From a checkpoint of a small model that answers yes/no questions on an image's attributes: encoder patch size [4, 4].
Rows from block 2 of the fusion encoder, named by matrix and row number. Rows with one number belong to one attention dimension. Each number is 128 + 32 x the weight over its row's rms, rounded and kept within 0 to 255. All counts start at 0. After the name is the row's rms in percent of the matrix's.
# q: attention query (fusion_encoder.blocks.2.attn.q.weight, 192x192), inputs 0-191
# k: attention key (fusion_encoder.blocks.2.attn.k.weight, 192x192), inputs 0-191
q.139 109 [194 111 206 159 147 119  94 105 184  79 116 107 116 140 122 116 179 138  99 145 105 120 175 140 130 127 181 175 172 123 178 109 123 110 129  95 101  93 115 139 123  81 182 196 127 112 126  98 117 115 134 149  65 103  96 122 110 139 100 112 153  97  99  98 106 148  99 188 127 185  86 187 139 128 101  98 154 183 174 139 157  62 119 139 144  99 127 176 111 150 133 131 103  80  81 144 107  96 133 104 130 199 196  60 166 129 113 147 158 152 127 108 108 183  81 118 101  81  94 116  75 135  99 170 100 164 145 145 137 127 110 122 103 105 110  92 103 113 156 162 157 120   6 151 138 121  96  92 111 119 136 116 111 123 121  88 188 193 138 131 104 140 107  99 160  75 143 131 139  96 180 114 108 137 150 109 102 126 141 159 175 171 133 162 158 112 144 117 144 120  68 138]
q.140 097 [ 99 108 173 176 130 100 137 123  85 127 192 157 128 109 125 145  84  73  90 127  74 102  25 122  85 157 213 138 162  79 147 200 147 105 134 153 120 152 134 100 113 144 144 162 143 115 121 130 134 127 138 164 143 145 127 106 125 169 164  91  59  87 137 134  94 169 168 133 126 132 115 126 102 144 128 116 165  98 179 162 100 126 154 101 161 166 118 122 116 124 125 166 103 133 120 101 143 143 173 123 115 154 150 109  80 158 147 127 109 139 147 146 141  80  84  84 138 111 136 112 139 153 159  89 196 115 153 138  99 118 140 154 152 156  89 148 150 135 130 142 130 162 201  77 107 139 157 180 197 125 150 159 114  97 204 116  71 192 118 146 152 130 139 161 128 133 195 144 137 115 167  58 121 159 152 140 147 138 125 100 102 141 198  48 159 120 142 148 177 189 136  69]
q.141 088 [116 104 121 124 160  46 153 106  98 135 114 122  96 175 131  75 175 148  71 153 155 141 131 139 132 179 163 170 140 148 102  67 165 132 114 120  85 108 165 148 112  98 114  87 130 126 160 110 169  85 234  91 149  77 133 108 161  99 155 163  76  90  99 125 169 152 143 112  68  80 119  86 121 113 130 148 107 126 106  86  71 124  80 173 132 120 150 155 156 167  96 104 108 132  82 113 164 139 159 124 141 131 144 158 115 160 142  87 104  75 102 178 209 148 158  50 118 143 108 146 100 184 131 163 127 152 108 130 139 114 130 136 138 103 107 123  91 101 160 171 153 173  97 103 136 127 135 182  80  82 156  73 214 148 110  92 150 156 137 118  94  76 168 150 190  88  90 118 176 104 155 114 113 117 165 120 104 155 183 140 140 129  95 131 120 154 111 149 120 129 107 130]
q.142 055 [105 128  98 164 103 122 176 128  99 103 196 161 104 126 125 143 184  80 125 173  72 129  84 128 164 162 197 110 168 104 124 183 148 159 155  85 123  83 148 141 120 155 159 116 137  87 126 168 131 138 155  97 123 150 129 100 163 118 122 142  77  89 150 131 170 151 176  83 104 136 149 105 148 126 196 102 123 117 142  75 118 126 132 165 146 184 121 145 153  98 129 156 139 154 125  88 184 137 169 145 159  66  96 135 103 120 118 127 118 105  69 183 162 155  48 113 116 150 115 115 113 116 145  86 147  85 111 119 122  82 146 154 124 156 138 126 121  45 145 149 113 129 143 116 135 167 154 163 187  50  84  95 190 167 171 156  35 120 149 139 133  83 181 161 133 100  78 129 148 155 123 125  99 100 136 123  26 162 140 142 151  81 132 112 108 157 152 149 130 151 119 102]
q.143 065 [141 132 169 145 152  64 121  80 100  99 198 158 135 145 143 168 126  88 129 101  83 123  79 135 126 149 175 125 149  86 163 158 139 114 162 156 149 128 128  98 116 114 195 156 127 122 143 129  91  90 122 173 106 129 136 140 110 152 152  74 132  87  97 130 105 180 159 147 157 152  49 130 101 139 103  73 170 150 177 146 122 126 129 115 162 193 114 171 133 111 126 158 138 123 129 127 161 168 155 104  74 126 117  82  97 155 136 154 129 174 176 194 121  91  76  60 183  87 128 103 115 143 145 111 151 139 140 137 109  86 142 153 126 134  85 148 128 170 122 152 123 134 136 113 134 106 152 146 243 156  91 158  58 155 142  97 116 174 132 145 183 127 100 148 161 108 141 136 132  85 135  67 115 212 142 125 156 138 153  99 103 165 184  68 126 138 160 103 174 186  94  92]
q.144 086 [ 64 197  86 140  96 159 142 162 116 184  70 141 103  96  92  84 101 129 119 163 168 119  92 109  86  79 134 137 157 192 127 125 149 101  82 129 110 127 158 141 167 142  58 152 155 133 121 120 143 149 176  94 155 150 123 105 141 120 141 139  73 129 126  72 163 108 127  68  52 102 183  95 136  70 140 149  95 115 105 122 130 151 132 174 133 103 120  43 158 178 137 116  91 161 165  90 157  99 120 180 191 126 196 192 152 136 120 122 152  78  87  74 196 147 146 139  84 120 175 138 177 100 129 163 130  82 131 100 105 135 126 133 150 127 152 122  83 115 143 119 113 110 168  77 131 129 123 117  59 125 162 114 161 115  83 176 167 124 142 125 164 147 173 113 102 156 158 145 109 140 140 119 173  74 105 149 137 168 109 141 109 100 108 170 124 101  90 107 102 156 169 141]
q.145 035 [103 107 111 154 138 161  99 114 122 134  75 255 118 153 163 134  91 158 125 118 172 158 181 167 139 117  85 114  91 152  73 146 118 169 156 126 149 134 118 128 148 124 154  97 122 135 122 150 162 146 102  98 139 144 113 127 147  94 113 165 152 156 142 171 144 151  86 109 163 106 127 151 170 134 154 129  89 166 100 126 168 183 142 147   1  90 105 121 155 150  95 109 172 176 128 135 106 125  67 161 116 116 112 124 123 104 159 122 159 101 177  98 126 163 193 170 122 192 101 155 153 104 100 127 137 147 137 144  92 160 172 151 109 110 124 135 173 154 133 123 119 122 131 186 102 108 115  86  67 125 116 119 136 153  54 105 113  35  50 128 167  97 162 131 167 151 117 153 122 155 113 194 117  67 138 106 134 135 157 113 168 102  99 138 110 130  91 114  80  86 136 161]
q.146 136 [117 125 170 116  96 156 166  95  53 144 116 136 154 148  89 115 178  94 131 175 111 137 180 169 164 202 178 172 180 177 133  79 135 157 102 125 122 133 161 142 124  78 144 196 132  92 134 138 166 169 186  91 102 120 110  90 154  89 121 159 105 124 119 151  89 165 163  64  78 160 126  96 119  88 133 145  94 161 128  68 125 130 119 178 119 118 148 171 115 122 112 139 135  81  97 116 178 169 161  94 158 148 161 144 139 104  75 117 138 130 116 183 148 153  96 168  91  99 122 145  89 138 160 146 122 128  73 145 143 162  97  86 128  99 116 118 138  86 136 149 139 128  91  68 171 116 106 128 117  92 152 107 148 167 117 146 161 138 167 108 133 111 178 123 177  71 140 105 142  68 177 103 113  79 159 155 103  99 125 190 153 191 123 145 190 118 178 178 151 130  79 166]
q.147 083 [173 106 100  83 154 164 121 112 150 116 105  77 164 152 133 118 156 167 150 115 164 159 216 150 160 146  36 123  84 122  73  70  72 163 131 117 125 119 123 154 109 133 124  58 109 153 118 119 137 135  90 109 133  94 126 165 116 120 113 179 173 152 129 180 123  89 103 139 184 112 141 128 129 152 136 178  90 122  95  97 112 140  80 119  78  72 127 163 125 112 101 102 199 135  90 160  80 135  88 125 121 102  63 152 161 110 123  85 126 108 132 130  68 119 198 182 125 171  91 155 105 129 112 118  61 168  78 127 154 159 107 130  94 101 162 112 149 102 112 134 138 137  67 164 148 146 124 128  57 120 119 114 156 127 141 115 148  77 128 107  88 115 130 112 114  95  65 107 141 128 109 204  92  97 123 124  96  81 125 131 162  95  77 157 121 153 120 125  91  55 132 176]
q.148 059 [124 176  99  49  54 158 165 173 170 167  97 103 101  71 137 114 108 127 128 163 158 137  77 108 164  68 166 119 122 151  87 135 102 128 122  97 165 100 135  98 186 174  54  86 137 140 100 159 149 152 124  91 158 137 151 165 113 140 110 130 115 217 169 158 171  53 150 105  86  81 162 143 108  84 161 117 117  95 125 138 130 155  99 158 107 133 151  45  88 149 109  96 111  69 124 127 123  98 146 172 205 114 106 190 167 122 110 123 165  75 109  66 144 103 167 177 120 149 173 136 123 104 144 156  80 127 125  91 113 113 122 142 127  88 169 114 112 135 114 128  89 103 181  93 105 136 154 107  77 126 121 123 127  75  99 166 135  80 161 121 135 125 140 129 108 150 139 110  99 127 157 154 116 101  89 145 130 119  78 135 106  87  70 159 109  67 112 108 113 128 152 110]
q.149 066 [101 149 131  98  93 137 160  82  64 168 146 156 146 107 134 112 138  85 167 145 128 138 108 166 160 125 144  93 183 152 147 124 126 116 136 132 131 119 149 164 154 110 132 161 128 108 135 156  99 117 176  35 164 209 161 112 122  96 146 159 124 118 121  90 163 104 180  43  80 118 103  89  88 101 172  68 104 135 155  78 128 198 123 159 169 134 124 110 155 100 124  99 111 147 160 116 232 175 131 152 150  72 100 172  79 148  92 145 126 137  87 192 165 131 116 132 123 123 179 125 100  98 164 154 136  99  93 154 108 115 120 119 132 123 119 176  98 137 106 120 138 110 125  76 139  65 119 127 142 111  91 126 117 213  87 153 151  91 168  96 213 105 139 158 182 100 111  97 124  89 144 107 156 131  75 123 139 193 130 146  81 139 130 108 105 128 148 161 155 161 124 146]
q.150 088 [151 124 113  43  31 156 143 144 154  95 121 108 145  95 107 101 178 125 107 141 155 111 109 101 169  74 162 104 141 113  86 120 148 148 140  96 182 103 165 132 218 144  78 122 138 131  81 150 182 168 161  92 143 157 119 105 143  88  88 118  98 174 149 148 165 103 159 117 100 124 136 111 143 106 195 169 111 134 119 128 110 152 112 190  85 165 138  84  82 114 161 140 120 103 122 115 135  80 156 142 186 134 141 184 178 102 116 113 157 102 124  95 138 148 147 145 116 156 141 124 100 125 109 153  89  92  98 126 148 138 176 157 102  77 208  87  98 124 152 181 141 102 148  95  90 135 131  79 162  83 109  68 137 129 123 183 122 110 176 129  85  93 136 117 156 102 114 134 160 145 135 157 121  84  56 169  79 135 107 138  95  80  96 162 119  81  97  88 104  97 162  87]
q.151 063 [ 60 129 151 137 139 100 153 152  92 184  30 131 104 138 126  88 123 152 129 123 158 110 117 134 117 140  99  94 119 196  76  85 149 108  86 131  70 132 167 168 120 101 117 112 145 130 162 102 158 112 199  51 168 100 157  94 142 104 161 153 120 159 126 102 181  93 137  59  71  87 143  86  93 114 140 101 102 108  96  92 113 163  99 110 150 124 157 125 148 110 112  95  61 153 145  78 188 145 147 162 169 115 111 191  94 177 154 111  96  76 140 167 202 152 155  85  85 131 152 128 149 121 144 177 144  89 118 136 133 155 136  93 109 139 114 186 117 107  97 125 144 174 162  90  98  96 111 149  35 113 167 100 153 158  87 120 126 107  78 100 163  85 166 174 139 129  99 120 117 159 126 109 145 115 143 102 126 175 151 125  98 121 108 126 116 162 102 172 148  98 136 128]
q.152 080 [134 138 116  99 167 119  99 129 167 138  55 165  77  92 160  66 142 191  58 130 158  97 119 178 149  78 166  77 142 135 168 122 142 161 107 100 132 110 103 149 175  97 179  98 108 156 146 138 154  97 154 111 117 109 132 106 104 110 144 167 148  98 101 116 196 120  99 147  89 130 136  96 114 154 133  76 130 142 125 138 195 149 111 131  84 140 131 111  98 121 149 119  78 188 168 111 175 147 104 175 131 105 100 112 123 159 129 159 153  97 113 113 129 149 188  74 112 134 168 146 166  99 127 120 141 101 165 140  86  84 153 116 105 131  78 174 181 198  95 165 111 158 166 176  66 109 114 114  98 167 153 123 140 170  35  80  83  69 156 126 146 106 126 131 189 142  85  80  77 190 113 113 129 138 151 125 119 161 130 118 141 136 114  93  80 107 137 108 135 119  91  76]
q.153 071 [137  87 160 150 171  66  89  86  98 124 107 193 119 166 136 122 115 148  85 111 166 112  94 143  96 209 180 168 171 100 120 123 127 134 142 176 122 136 129 117 120 114 161 120 123 154 147 110 161  84 126 123 122  78 137 144  88 157 189 120  84 134 103 162  98 175 131 146 154  89  64 122 161  99 100 114 133 121 112 162  95  93  86 141  86 113 127 172 121 163  90 124 179 121  55 139 109 145 129 107  60 155 151 113 132 168 150 107 135 108 167 170 119 112 172  95 137 115  97 155 111 176 129 123 145 228 138 137 109 131 163 179 111 107  73 113 166 181 119 151 148 149  82  99 145 125 139 162 100 138 145 112 136 124 131  75 138 176  79 137 109  85 129 156 186 115 162 111 142  37 184 128  81 128 198 155 168 101 188  92 152 149 138  75 126 129 123 113 161 145  88  98]
q.154 088 [128 146 153 148 137 134 161 126 115 123 201  69 119 118  85 128 133  66 145 166  29 124  75 127 133 151 166 132 170  85 171 168 101 108 134 119 104 141 140 142 104 128 133 155 140  83 125 129  91 130 144 149 113 167 139 129 133 143 138 114 106  49 139  87  88 124 169 115 123 168 145 116  57 142 124 111 151 101 185  86  98 126 153 102 217 144 143 117 118  94 144 145 106 124 136  85 181 189 185 102 153 125  65 119  94 157 115 135 100 176  87 169 126  95  64 121 120  83 153 117 152 133 190  88 158  89 127 123 129  90 104 132 153 156  88 164 147  98 102 134 127 160 176  96 135 125 163 184 192 109 128 164 109 130 211 137  88 177 167 107 172 156 121 140  89  95 136 137 133 109 124  70 139 165 145 117 100 150  91 138  96 136 184  99 141 143 185 148 152 193 112 135]
q.155 077 [ 99 128 139 143 108  87  95 153  76 128 184 192 140 133 133 158  81 121 100  93 155 129  55 105  50 101 144 112 122 110 131 176 150  90 109 184 135 162 106  82 130 125 124 168 120 159 105 135 122 144 107 119 136 159 101 136 114 156 165  74  55 184 150 128 124 175  85 164 118 107  91 120 172  88 124 134 105 128 133 193 115 135 144 119  93 164 122 122 132 140 113 180 119 152 130 161 105  84 149 110  98 162 229 114 122 142 151 196 125 100 156 102 150 117 130  80 144 108 117 103 138 162 107 114 176 134 179 152 131 177 156 128 132 186 137 110 115 188 147  83 152 106 169  49 120 156 148 134 165 176 158 127 133  70 140 127 115 174  99 130 171 119 127 121 131 168 202 157 114  86 126 112 116 133 138 126 196  85 136 109 119 138 191  76 152 111  53 135 148 170 147  84]
q.156 091 [145  83 171 188 188  42  86  77  78  99 135 136 151 172 147 120 134 144  79  93 133 105 126 159  94 192 141 130 157 107 137  82 148 115 136 157  99 140 140 152  86  76 206 142 104 142 162  83 118  63 154 141 130  70 114 101 112 147 195 118 134  68  93 119  98 185 112 162 137 150  66  84 131 141  88 154 151 129 126 138 117 100  95  94 126 124 133 201 141 130 150 141 129 157  97 118 162 166 132 102  77 141 161  93  92 148 152 115 110 147 161 179 119 115 150  19 136 100 106 132 115 160 134 110 176 169 130 158 150 121 134 140 108 140  81 144 133 133 135 156 166 182  99 123 147 123 130 179 142 142 139 114 120 172 160  68 154 212 105 138 123 105 126 151 175  82 131 117 161  97 151  81 125 166 166 122 146 116 164 105 126 177 151  76 139 167 136 132 171 134 125 128]
k.139 102 [107 147 132 137  83 136 150 199  94 101 194 119 165 180  86 158 111 114 125 121  88 152 172 164 152 135 132  73 140 109 112  80  88 102  62  88  94  81 167 122  96 181 115 168 153  96  89 136 111 157 116 101 110 159 144 148 108 140 138 151 112 165 121 117 114 162 149  84 211 139 187 130 119  88 115 119 116  73 138 113 142 104 100 144 147 104  47 131 158 131  95 162 184 165 116 101 121 147 114  95 138  99 122  62 118 140 149 132 168  91 123  88 155 109  31 118 105  55  86  91  94  58 132 131 120 107 170 166  89 104 117  76 153 142 122 143  96  76 139 103 141 133 183  41 114 153 140 174 159 126 116 180 102 108 143 172  57 117 128 156 164 105 154  93  92 155 125 137 147 139 126 114  93 132 178 111 121  85 123 151 102 100 149 122 137 103 136 112 115 133 123 154]
k.140 082 [157 119 111 110 164 117 127 109 131  97 105 100 130  99 114  48 109 156  67  87 166 145 176  80  57 102 133 160 119  63 112 139 140 140 149 108 135 130  92 113 187 139  70 119 164 147 101 125 175 114 112  83 118  90 132 115  66 113  90 170  98 191  97 131 161 180  96  46 158  91 154 124 136 116 152 172 116 175 149 168  91 216 113  75 113 162 106 120 133 103 158 145 111 120 108 178  85 130 142 102 113 172 198 121 145 136 120 135 109 125 139  60 136 110 224 117 128 113  93 137 116 144  96  51 104 176 161 121  63 131 110 139 113 152 106 117 112 163 162  96 146 132 111  57 117 151 133  82 102 110  69  88 100 104 101 134 125 113 127 165 137 103 115 131 151 142 148 150 138  86 167 168 154 102 137 146  73 106 153 120 119 151 121 169  96 121  91 111 140  89 114 102]
k.141 092 [ 86 165  97 125  72 132 137 109  69 246 148  79 127 130 117 137  91  93 151 187 134 175  57 116 166 116 151 129 137 185 125 149 103  92 103 115 121 107 122 116 106 145  87 140  86 116 141 107  78 173 103 151 107 112 147 140 185  79  99  84 129 116 172  59 179 106 132 108 150 116 105 153 126 100 205 175 151 123 127 127 116 141 121 118 227  98 140  73 144 139  92 127 114 151 167 139 131 138 119 121 157 108 121 142 100 124 144  76  94 137 117 123 124 109  98 145 131 134 197  91 105 127  99 129 140  74 124  94 149 122  91  57 153 153 120 125  99 123 154  94 134 125 176 117 141 124 139 189 178  85 120 171 138  99 153 120 151 156 153 133 165 156 138 154 117  98 145 166  93 167  54  85 157 152  79 144 107 163 100 157 189 115 123  88 142 150 126 162  83  98 160 181]
k.142 054 [158 125 203 157 132 108  88 118 119 131 230 179 113 150 110 150 145 166 119 154 157  82  73 146 155 124 191 196 120 105 147 128 139 133 169 152 129 148 128 156 103 132  91  74 106 112 135  41 101  85 159 189  92  97 119  84 145 128 136 136 105 115 124 160 173 159  98 182 153  86  93 128 175 159 137 159 126 173 152 171 146 193 149 125 190 132 143 181 108 120 133 121 148 143 161 166 135  83 131 111 124 126 148 140 171 146 101  88 131 165 164 144 112 163 108 118 164 133 131 125 111 196  55 131 202 138 145 113 149 126  98 146 105  75 115 139 153 160 204 144 127 155  89 185  91 136 139 128 159 107 106 136 113  32 151 115 132 157 103 156 103 112  94 166 134 152 134 124 121 121 114 111 140 124 128 141 151 133 138  92 160  93 110  55 178 154 111 105  65 143 137 137]
k.143 051 [166 125 112 116 126 127 177 131 132  50 100 106 104 124  93  95 146 144  91 117 101 132 247  80 102 136 107 150 121  28 134 126 174 137 149  92 150  90 106 164 140 116 132 145 164 155 107 119 110  91 171 106  87 103 109 117 129 150 106 156  85 238  94 114 122 143 129  69 151 121 159  98 136 164 117 123 142 133 133 138 138 205 138 147 115 153  85 121 164 121 177 127 151 128 107 205 105 134  97 136 116 127 133 145 170 148 122 182 139 145 145  95 172 168 113 156  92 141  89 124 126 116 155  79 139 184 166 114  62 135 175 128 108 115 130 144 112 149 144 127 133 158 121 121  85 181 111 117 109 149  92  75 109 154 110 141 108  96  88 182 150  92 131  98  80 202 147 153 153 103 159 112 178 115 187 142  83 150 161  93  99 102  90 180 117 115 103  89  95 126  92  89]
k.144 074 [123  94  99 110 157 135  97 128 111 177 132 130 148 134 126 120 116 155 114 132 207 123  58 103 140 176  98 173 125 184 124 155  44 123 108 144 122 165 117 119 138 141  78 118 122 138 147  99 147 175 105 154 114 123 189 137 120  99 155  54 148  64 131 163 152 174 102 125 128 109  95  97 108  97 181 159 103 138  88 121  88 158  88  54 153  95 155 141 142  91 100 130 106 166 125 100 158 131 181 105 136 140 145 139  83 116 118  56  91 123 121 168 112  68 200 116 170 125 100 128 122 174 106 122 120 121  84 105 164 183 138 135 143 164  48 129 188 122 129  85 119 126 127 119 175  97 181  94 145  95 156 140 102 112 155  89 129 148 128 105 148 123 133 169 152  57 136 133  89 166 125 137  98 158 112 125 145  94  76 155 195 139 127 125  96 108 208 150 173 141 148 200]
k.145 046 [122 138  94 137  90  83 170 127 168 165 114 106 127 118 160 207 145 141 183 184 108 112  91 126 172  79 159 123 135 200 155 128 198 130 164 140 146 137 132 145 133 134 180 127  64 132 184  96 121 137 124 132 130 101 131 110 201 122 125 130 143  99 149  97 133  73 173 201  38 133 109 142 153 163 137  94 162 111  63 116 152 103 162 163 155 123 176 111 124 135 143 134 118 123 184 114 141 130 125 140 172 129 118 177 195 140 139 135 122 154 116 170 131 158  61 134 140 158 187 118 164 122 123 148 145 145  74  62 189 102 135 119 129 126 174 100 135 135 148 162  86  96  78 216 123 125 113 143 152 146 129 131 128 185 109 127 179 124 163  91 110 159 100 141 123 100  98  96 134 136  82  99 201 167  96 136 155 173 106  89 128  95  88 152 145 142 108 156  90 112 168 118]
k.146 124 [181 103 138 162 138 166 101 118 110 126 244 180 102 177 112 164 107 133 111 128 158 161 117 124 130 140 112 127  80  69 132 131 125 114 169 151  93 120 152 108  86 125 110  74 129 131 107 127  78 170  79 135 115 218 122 164 165 157 109 114 114 124 171  84 147 128  83  99 185 120 101 161 145  97 108 142 108 160 179 105 124 174 155  77 174 115 118 132 129 107  97 143 198 117 160 162 119  91 178 136 112 116  96  64  47 134 107 170 136 119 104 135 132 125  77 167 137 102 126  78 141  94 134 113 173 140 183  77  85 156  92  98 188 143 110 176 133 143 176 115 158 116 172 144 141 133 134 157 150 142 106 126 150  89 121 135 110 119 124 110 182 133  77 107 127 170 105 196 147 121  90  68 101 111 187 127 105  87 153  97 109  91 140  61 154 111 158 139  86 126 131 137]
k.147 069 [ 88 146 148 137  77 141 123 123 174 143 122 160  89 110 167 156 147  96 210 131  79 148 106 158 161 100 126  98 132 172 134 127 143 123 154 143 127 134 163 118 119  82 184 119  74 129 147 173  63 116 109 138 163 180  84 140 187 147 121 121 163  84 173  90 101  24 142 175  74 175 112 173 122 150  89  94 150 115 161 101 159  57 179 158 124 105 149  96  88 176 133 105 101  84 170 123 136 133  78 169 146  86  68 113  97 132 120 174 143 128  91 138 125 166  69 116  92 155 203 134 141 117 145 182 126  84 134 111 181 110  86 117 147 102 159 133 109 121  83 160 120 121 134 213 145 115  96 146 125 157 155 125 192 153 138 151 172 132 128  70  96 170 103 124 127 147 111  95 135 104  92 113 108 117  64 104 169 157 119 139 106 115 115 104 141 146 102 138  92 132 140 114]
k.148 054 [ 92 123 163 125 117 142  40 144 171 126 135 155 148 114 187 110 149 124 138  98 141  83 103 102 137 173  58 136 159 152 102 169  67 116  96 156 101 211  82 117 139  87 135 159 136 139 114 169 130 126 101 160 151 132 156 138  83 129 117  89 172  76 137 141 155 141  68  94 166 146 140 134 109 114 135 127 111 125 126 173 108 139  73  78 108  80 146 121 118 132 137 125 111 155 130 113 134 108 125 113  97 139 170 127  91 138 118  86 134 137 153 160  74  73 177  93 116 141  73 132 112 183 138 114 104 103  74 159 132 195 146 137 122 178  76 107 154 113 127 119 145 111 115 156 164  97 154  81 109 138 163 151 121  97 166  77 149 143  94  98 139 152 137 153 126  56 192 113  83 117  90 179  64 135  95  96 178  81  84 183 172 188 152 153  66 105 148 112 202 130 150 149]
k.149 065 [211  91 138 135 173 108 125 144 158  86 208 165 100 151 129 157 162 190 119 131 141 106 159 102 151 190  75 189  95 108 130 123 132 119 158 125 131 130 153 151  97  94 125 119 127 148 149  66  70  98 138 192  94 164 141 114 186 158 135  78 118 125 118 158 123 164  79 137 146 108  66  66 154 117 130 129 119 178 116 128 159 212 121  90 135 131 130 182 140  96 140 125 169 171 158 202 150 110 137 151  86  99 106 132 129 144  95 133 120 146 140 212 166 160  85 154 102 151  65  96 144 143 125 154 172 180 153  69 160 185 178 166 121 144  89 163 156 158 159 119 108 144  93 228 131 148 152 112 133 139 135 119 146 129 116  78 126 126  94 138 156 134 109 123 101 158 117 167 146 150 102  97 136 115 178 135 137 119 126  73 150  86 101 126 134 116 121 131 100 159 106 153]
k.150 084 [ 88 125 181 168 125 140  51 118 108 148 136 178 150 126 187 158 127 112 122  79 105 117  94 160 194 168 107 127 138 116 123 146 120 120 121 170  57 199  97  91 105  90 160 105 127 116  85 156  87 107  58 169 137 167 150 133 119 108 118  87 152  89 126 126 117 116 117 191 207 159 143 178 121 173  75 111 147 114 117 184 159  66 128  73 126 103 114 178 123 168 100 137 186 160 150 110 111 122 109 163  93 118  86 110  71 169 107  94 169 166 174 139  60 136 140  78 117 107 118 129 147 175 145 148 160  85 110 197 140 146 110 123 167 137 102 140 165 156  89 117 144 111 132 184 143 115 120 116 126 149 126 151 158 107 176  88 137 128 100 133 172 164 128 132 131 103 156 101 115 106  54 135  49 117 144  85 180 132 118 124 155 171 161 110 153 143 153  91 134 128 130 156]
k.151 054 [109 124  61 137 108 140 132 104 114 220  99  74 132  80 132 112 113 140 162 125 156 150  92  94 133 111 119 141 129 184 128 176 151 106 121 102 148 130 117 115 145 111  52 141  82 118 151  70 100 158 101 153 126 120 157 147 185  85 121  68 136  50 162  89 186  99 129 129 114  90  86  96 159 102 240 144 128 148 114  90 130 139 128  99 156  80 147  97 147 104 119 119  74 143 147 144 159 145 124 162 143 154 142 169 116 131 135  58  80 124 135 158 112 133 174 132 115 147 179 154 100 128  82 169 120 136 104  85 174 163 134 134 153 166  90  85 129 127 129 103 129 154 109 131 151 112 144 148 141  67 141 150 138 131 170 142 193 167 164 116 129 147 125 146 154 102 118 138  87 216  72 112 191 144  85 164 105 173 118 159 162  98 111 125 117 155 128 166 125 131 201 187]
k.152 088 [108 163  71  94  67 111 135 123 118 160  93 138 187 117 137 141 156 141 148 153  95 133 161  90 153 144 135 125 122 200 141 117  92  82 125 130 120 113 153 177 133 103 142 197  75 105 202  83 123  75 135 161 148 116 167 156 144 123 136  78 123  47 112  85 134  72 154 173 102 139 134  81 132 133 167  95 160  87  72 139 136  90 112 190 181 126 103  78 136 110 111 167 119 151 141 123 138 128 107 145 144 121 101 149 180 144 165  85 139 114 105 172 181 130  80 112 111 148 140 150  85 114 116 166  86 127 111 114 202 129 178 154 109 159 145  93 103 118 103 130 124 154  87 159 133 130 135 179 190 105 134 150 120 195 177 151 151 151 144 104 119 143 166 148  82  89 119 105 104 190 119  92 181 181  89 111 117 191 119 102 127  90 107 186 139 136  71 148 104 138 176 162]
k.153 076 [126 179  65 122  88 130 171  97 137 168 121  51 114  82 143  82  98  93 137 149  75 170 160  76 137 108 133 118 135 149 116 177 148  66 141  92 149 106 114 126 156 121 121 160  91 181 130 157 124 166 115 108 133 108 111 131 169  91  77 161 127 171 165  29 156  72 144  55  96 145 139 161 144 112 151 147 144 107 146 118 122 170 144 127 173 100 137  35 150 153 137 124 104 123 156 158 115 122  92 132 171  92 144 162 115 101 142 191 130 126  78  83 165 105 124 166 104 139 192 112 141  86 155  77 115 114 119  68 104 144 108  74 160 162 148  97  85 127 149 131 124 120 162 123 170 142 124 148 150 139  85 105 140 177 106 156 163  97 169 117 169 146 140 128  84 109 162 151  96 136 109 120 190 154  94 126  82 184 115 154 110  97  77 175  85 123 109 138  92  71 156 135]
k.154 096 [188  77 154 127 190 142 104 137 117  55 164 161 125 153  89  84 127 165  63 100 167 127 160 126  80 145 131 185 100  37 122 105  85 145 144 115 127 112 137 137 144 136  84 126 177 129 114 117 148  81 142 126 126 118 123 147  63 166 134 150  97 173  86 192 128 178  59  82 200  84 148  97 131 111 146 166 103 173 173 143  97 182  87 112 105 164  84 168 114  97 119 144 146 124  82 169 117 127 178 101  73 154 160  96 109 131 124 112 117 106 175 141 145 114 169 117 138 106  68 136  90 150 107  98 145 165 181 146  88 144 143 165  90 112 102 156 145 128 145 111 146 160 143  65 107 143 140 108 113 107 115 113 105  70 112 147  61 148  67 167 126  84 111 119 144 187 123 138 131 134 192 119  79 109 171 129 104  74 155 128 122 131 154 113 117 136 124 119 158 146  86 117]
k.155 072 [ 94 160  70 108 158  85 133 128 176 134  73  65 106 108 133  79  82 161 151  59 151 172 139 118 122  62  89 128 172 120 117 125 180 156 139 125 197 136  76 109 164 131 116  91 142 186  96 109 174 201 100 100 130 126 135  80 121 127 127 137 133 152 132 112 172 147 164  94  80 155  60 126 154 131 103 109 111 146 112 128 113 189 171  55  95 126 145 127 158 145 167  98  87 157 145 118 110 103 105 125 139 111 124 138 138 113 121 198 129 189  95  77 130 153 205 173 149 147 152 121 180 114 123 125 100 169  93  95 114  89 107 111 164 159 108 103 113 148  97  98 128  97 111 129 117 113 104  83  49 160  77  83 119 153  83  86 170  89 150 103 126  84  84  99 154 103 131 138 134  83 147 150 183 120 114 156  89 123 132 126 109 137  86 193 120 130 161 118 119  89 148 110]
k.156 074 [112 154  28  94  79 137 215 104  92 158  85  66  96 137  91 105  99 118 122 140 109 213 166 101 110 113 132 120 103 126 146 101 168 100 124  72 151  44 145 128 149 137 108 143 120 119 131 137 117 139 123 100 114 113 124 104 195 100  91 151 119 174 131  43 170  92 177  98 106 124 131 136 127 141 159 152 134 115 154  79 131 154 163 131 189 162  99  65 175 135 117 129 134  90 131 154 121 156  77 149 160  90  92 128 124 132 128 156 129 116  92  78 195 168  80 166  99 114 193  84 108  86 163 129  99 131 149  85 109  94 123  84 140 135 145 155  78 127 109 109 144 137 150  95 106 150 103 178 129 126  83 103 151 167 123 185 147 126 166 132 161 140 132 105  80 151 128 188 153 141 123  68 179 136 135 148  69 170 147 131 115  91 104 142 154 153 115 144  79 101 128 148]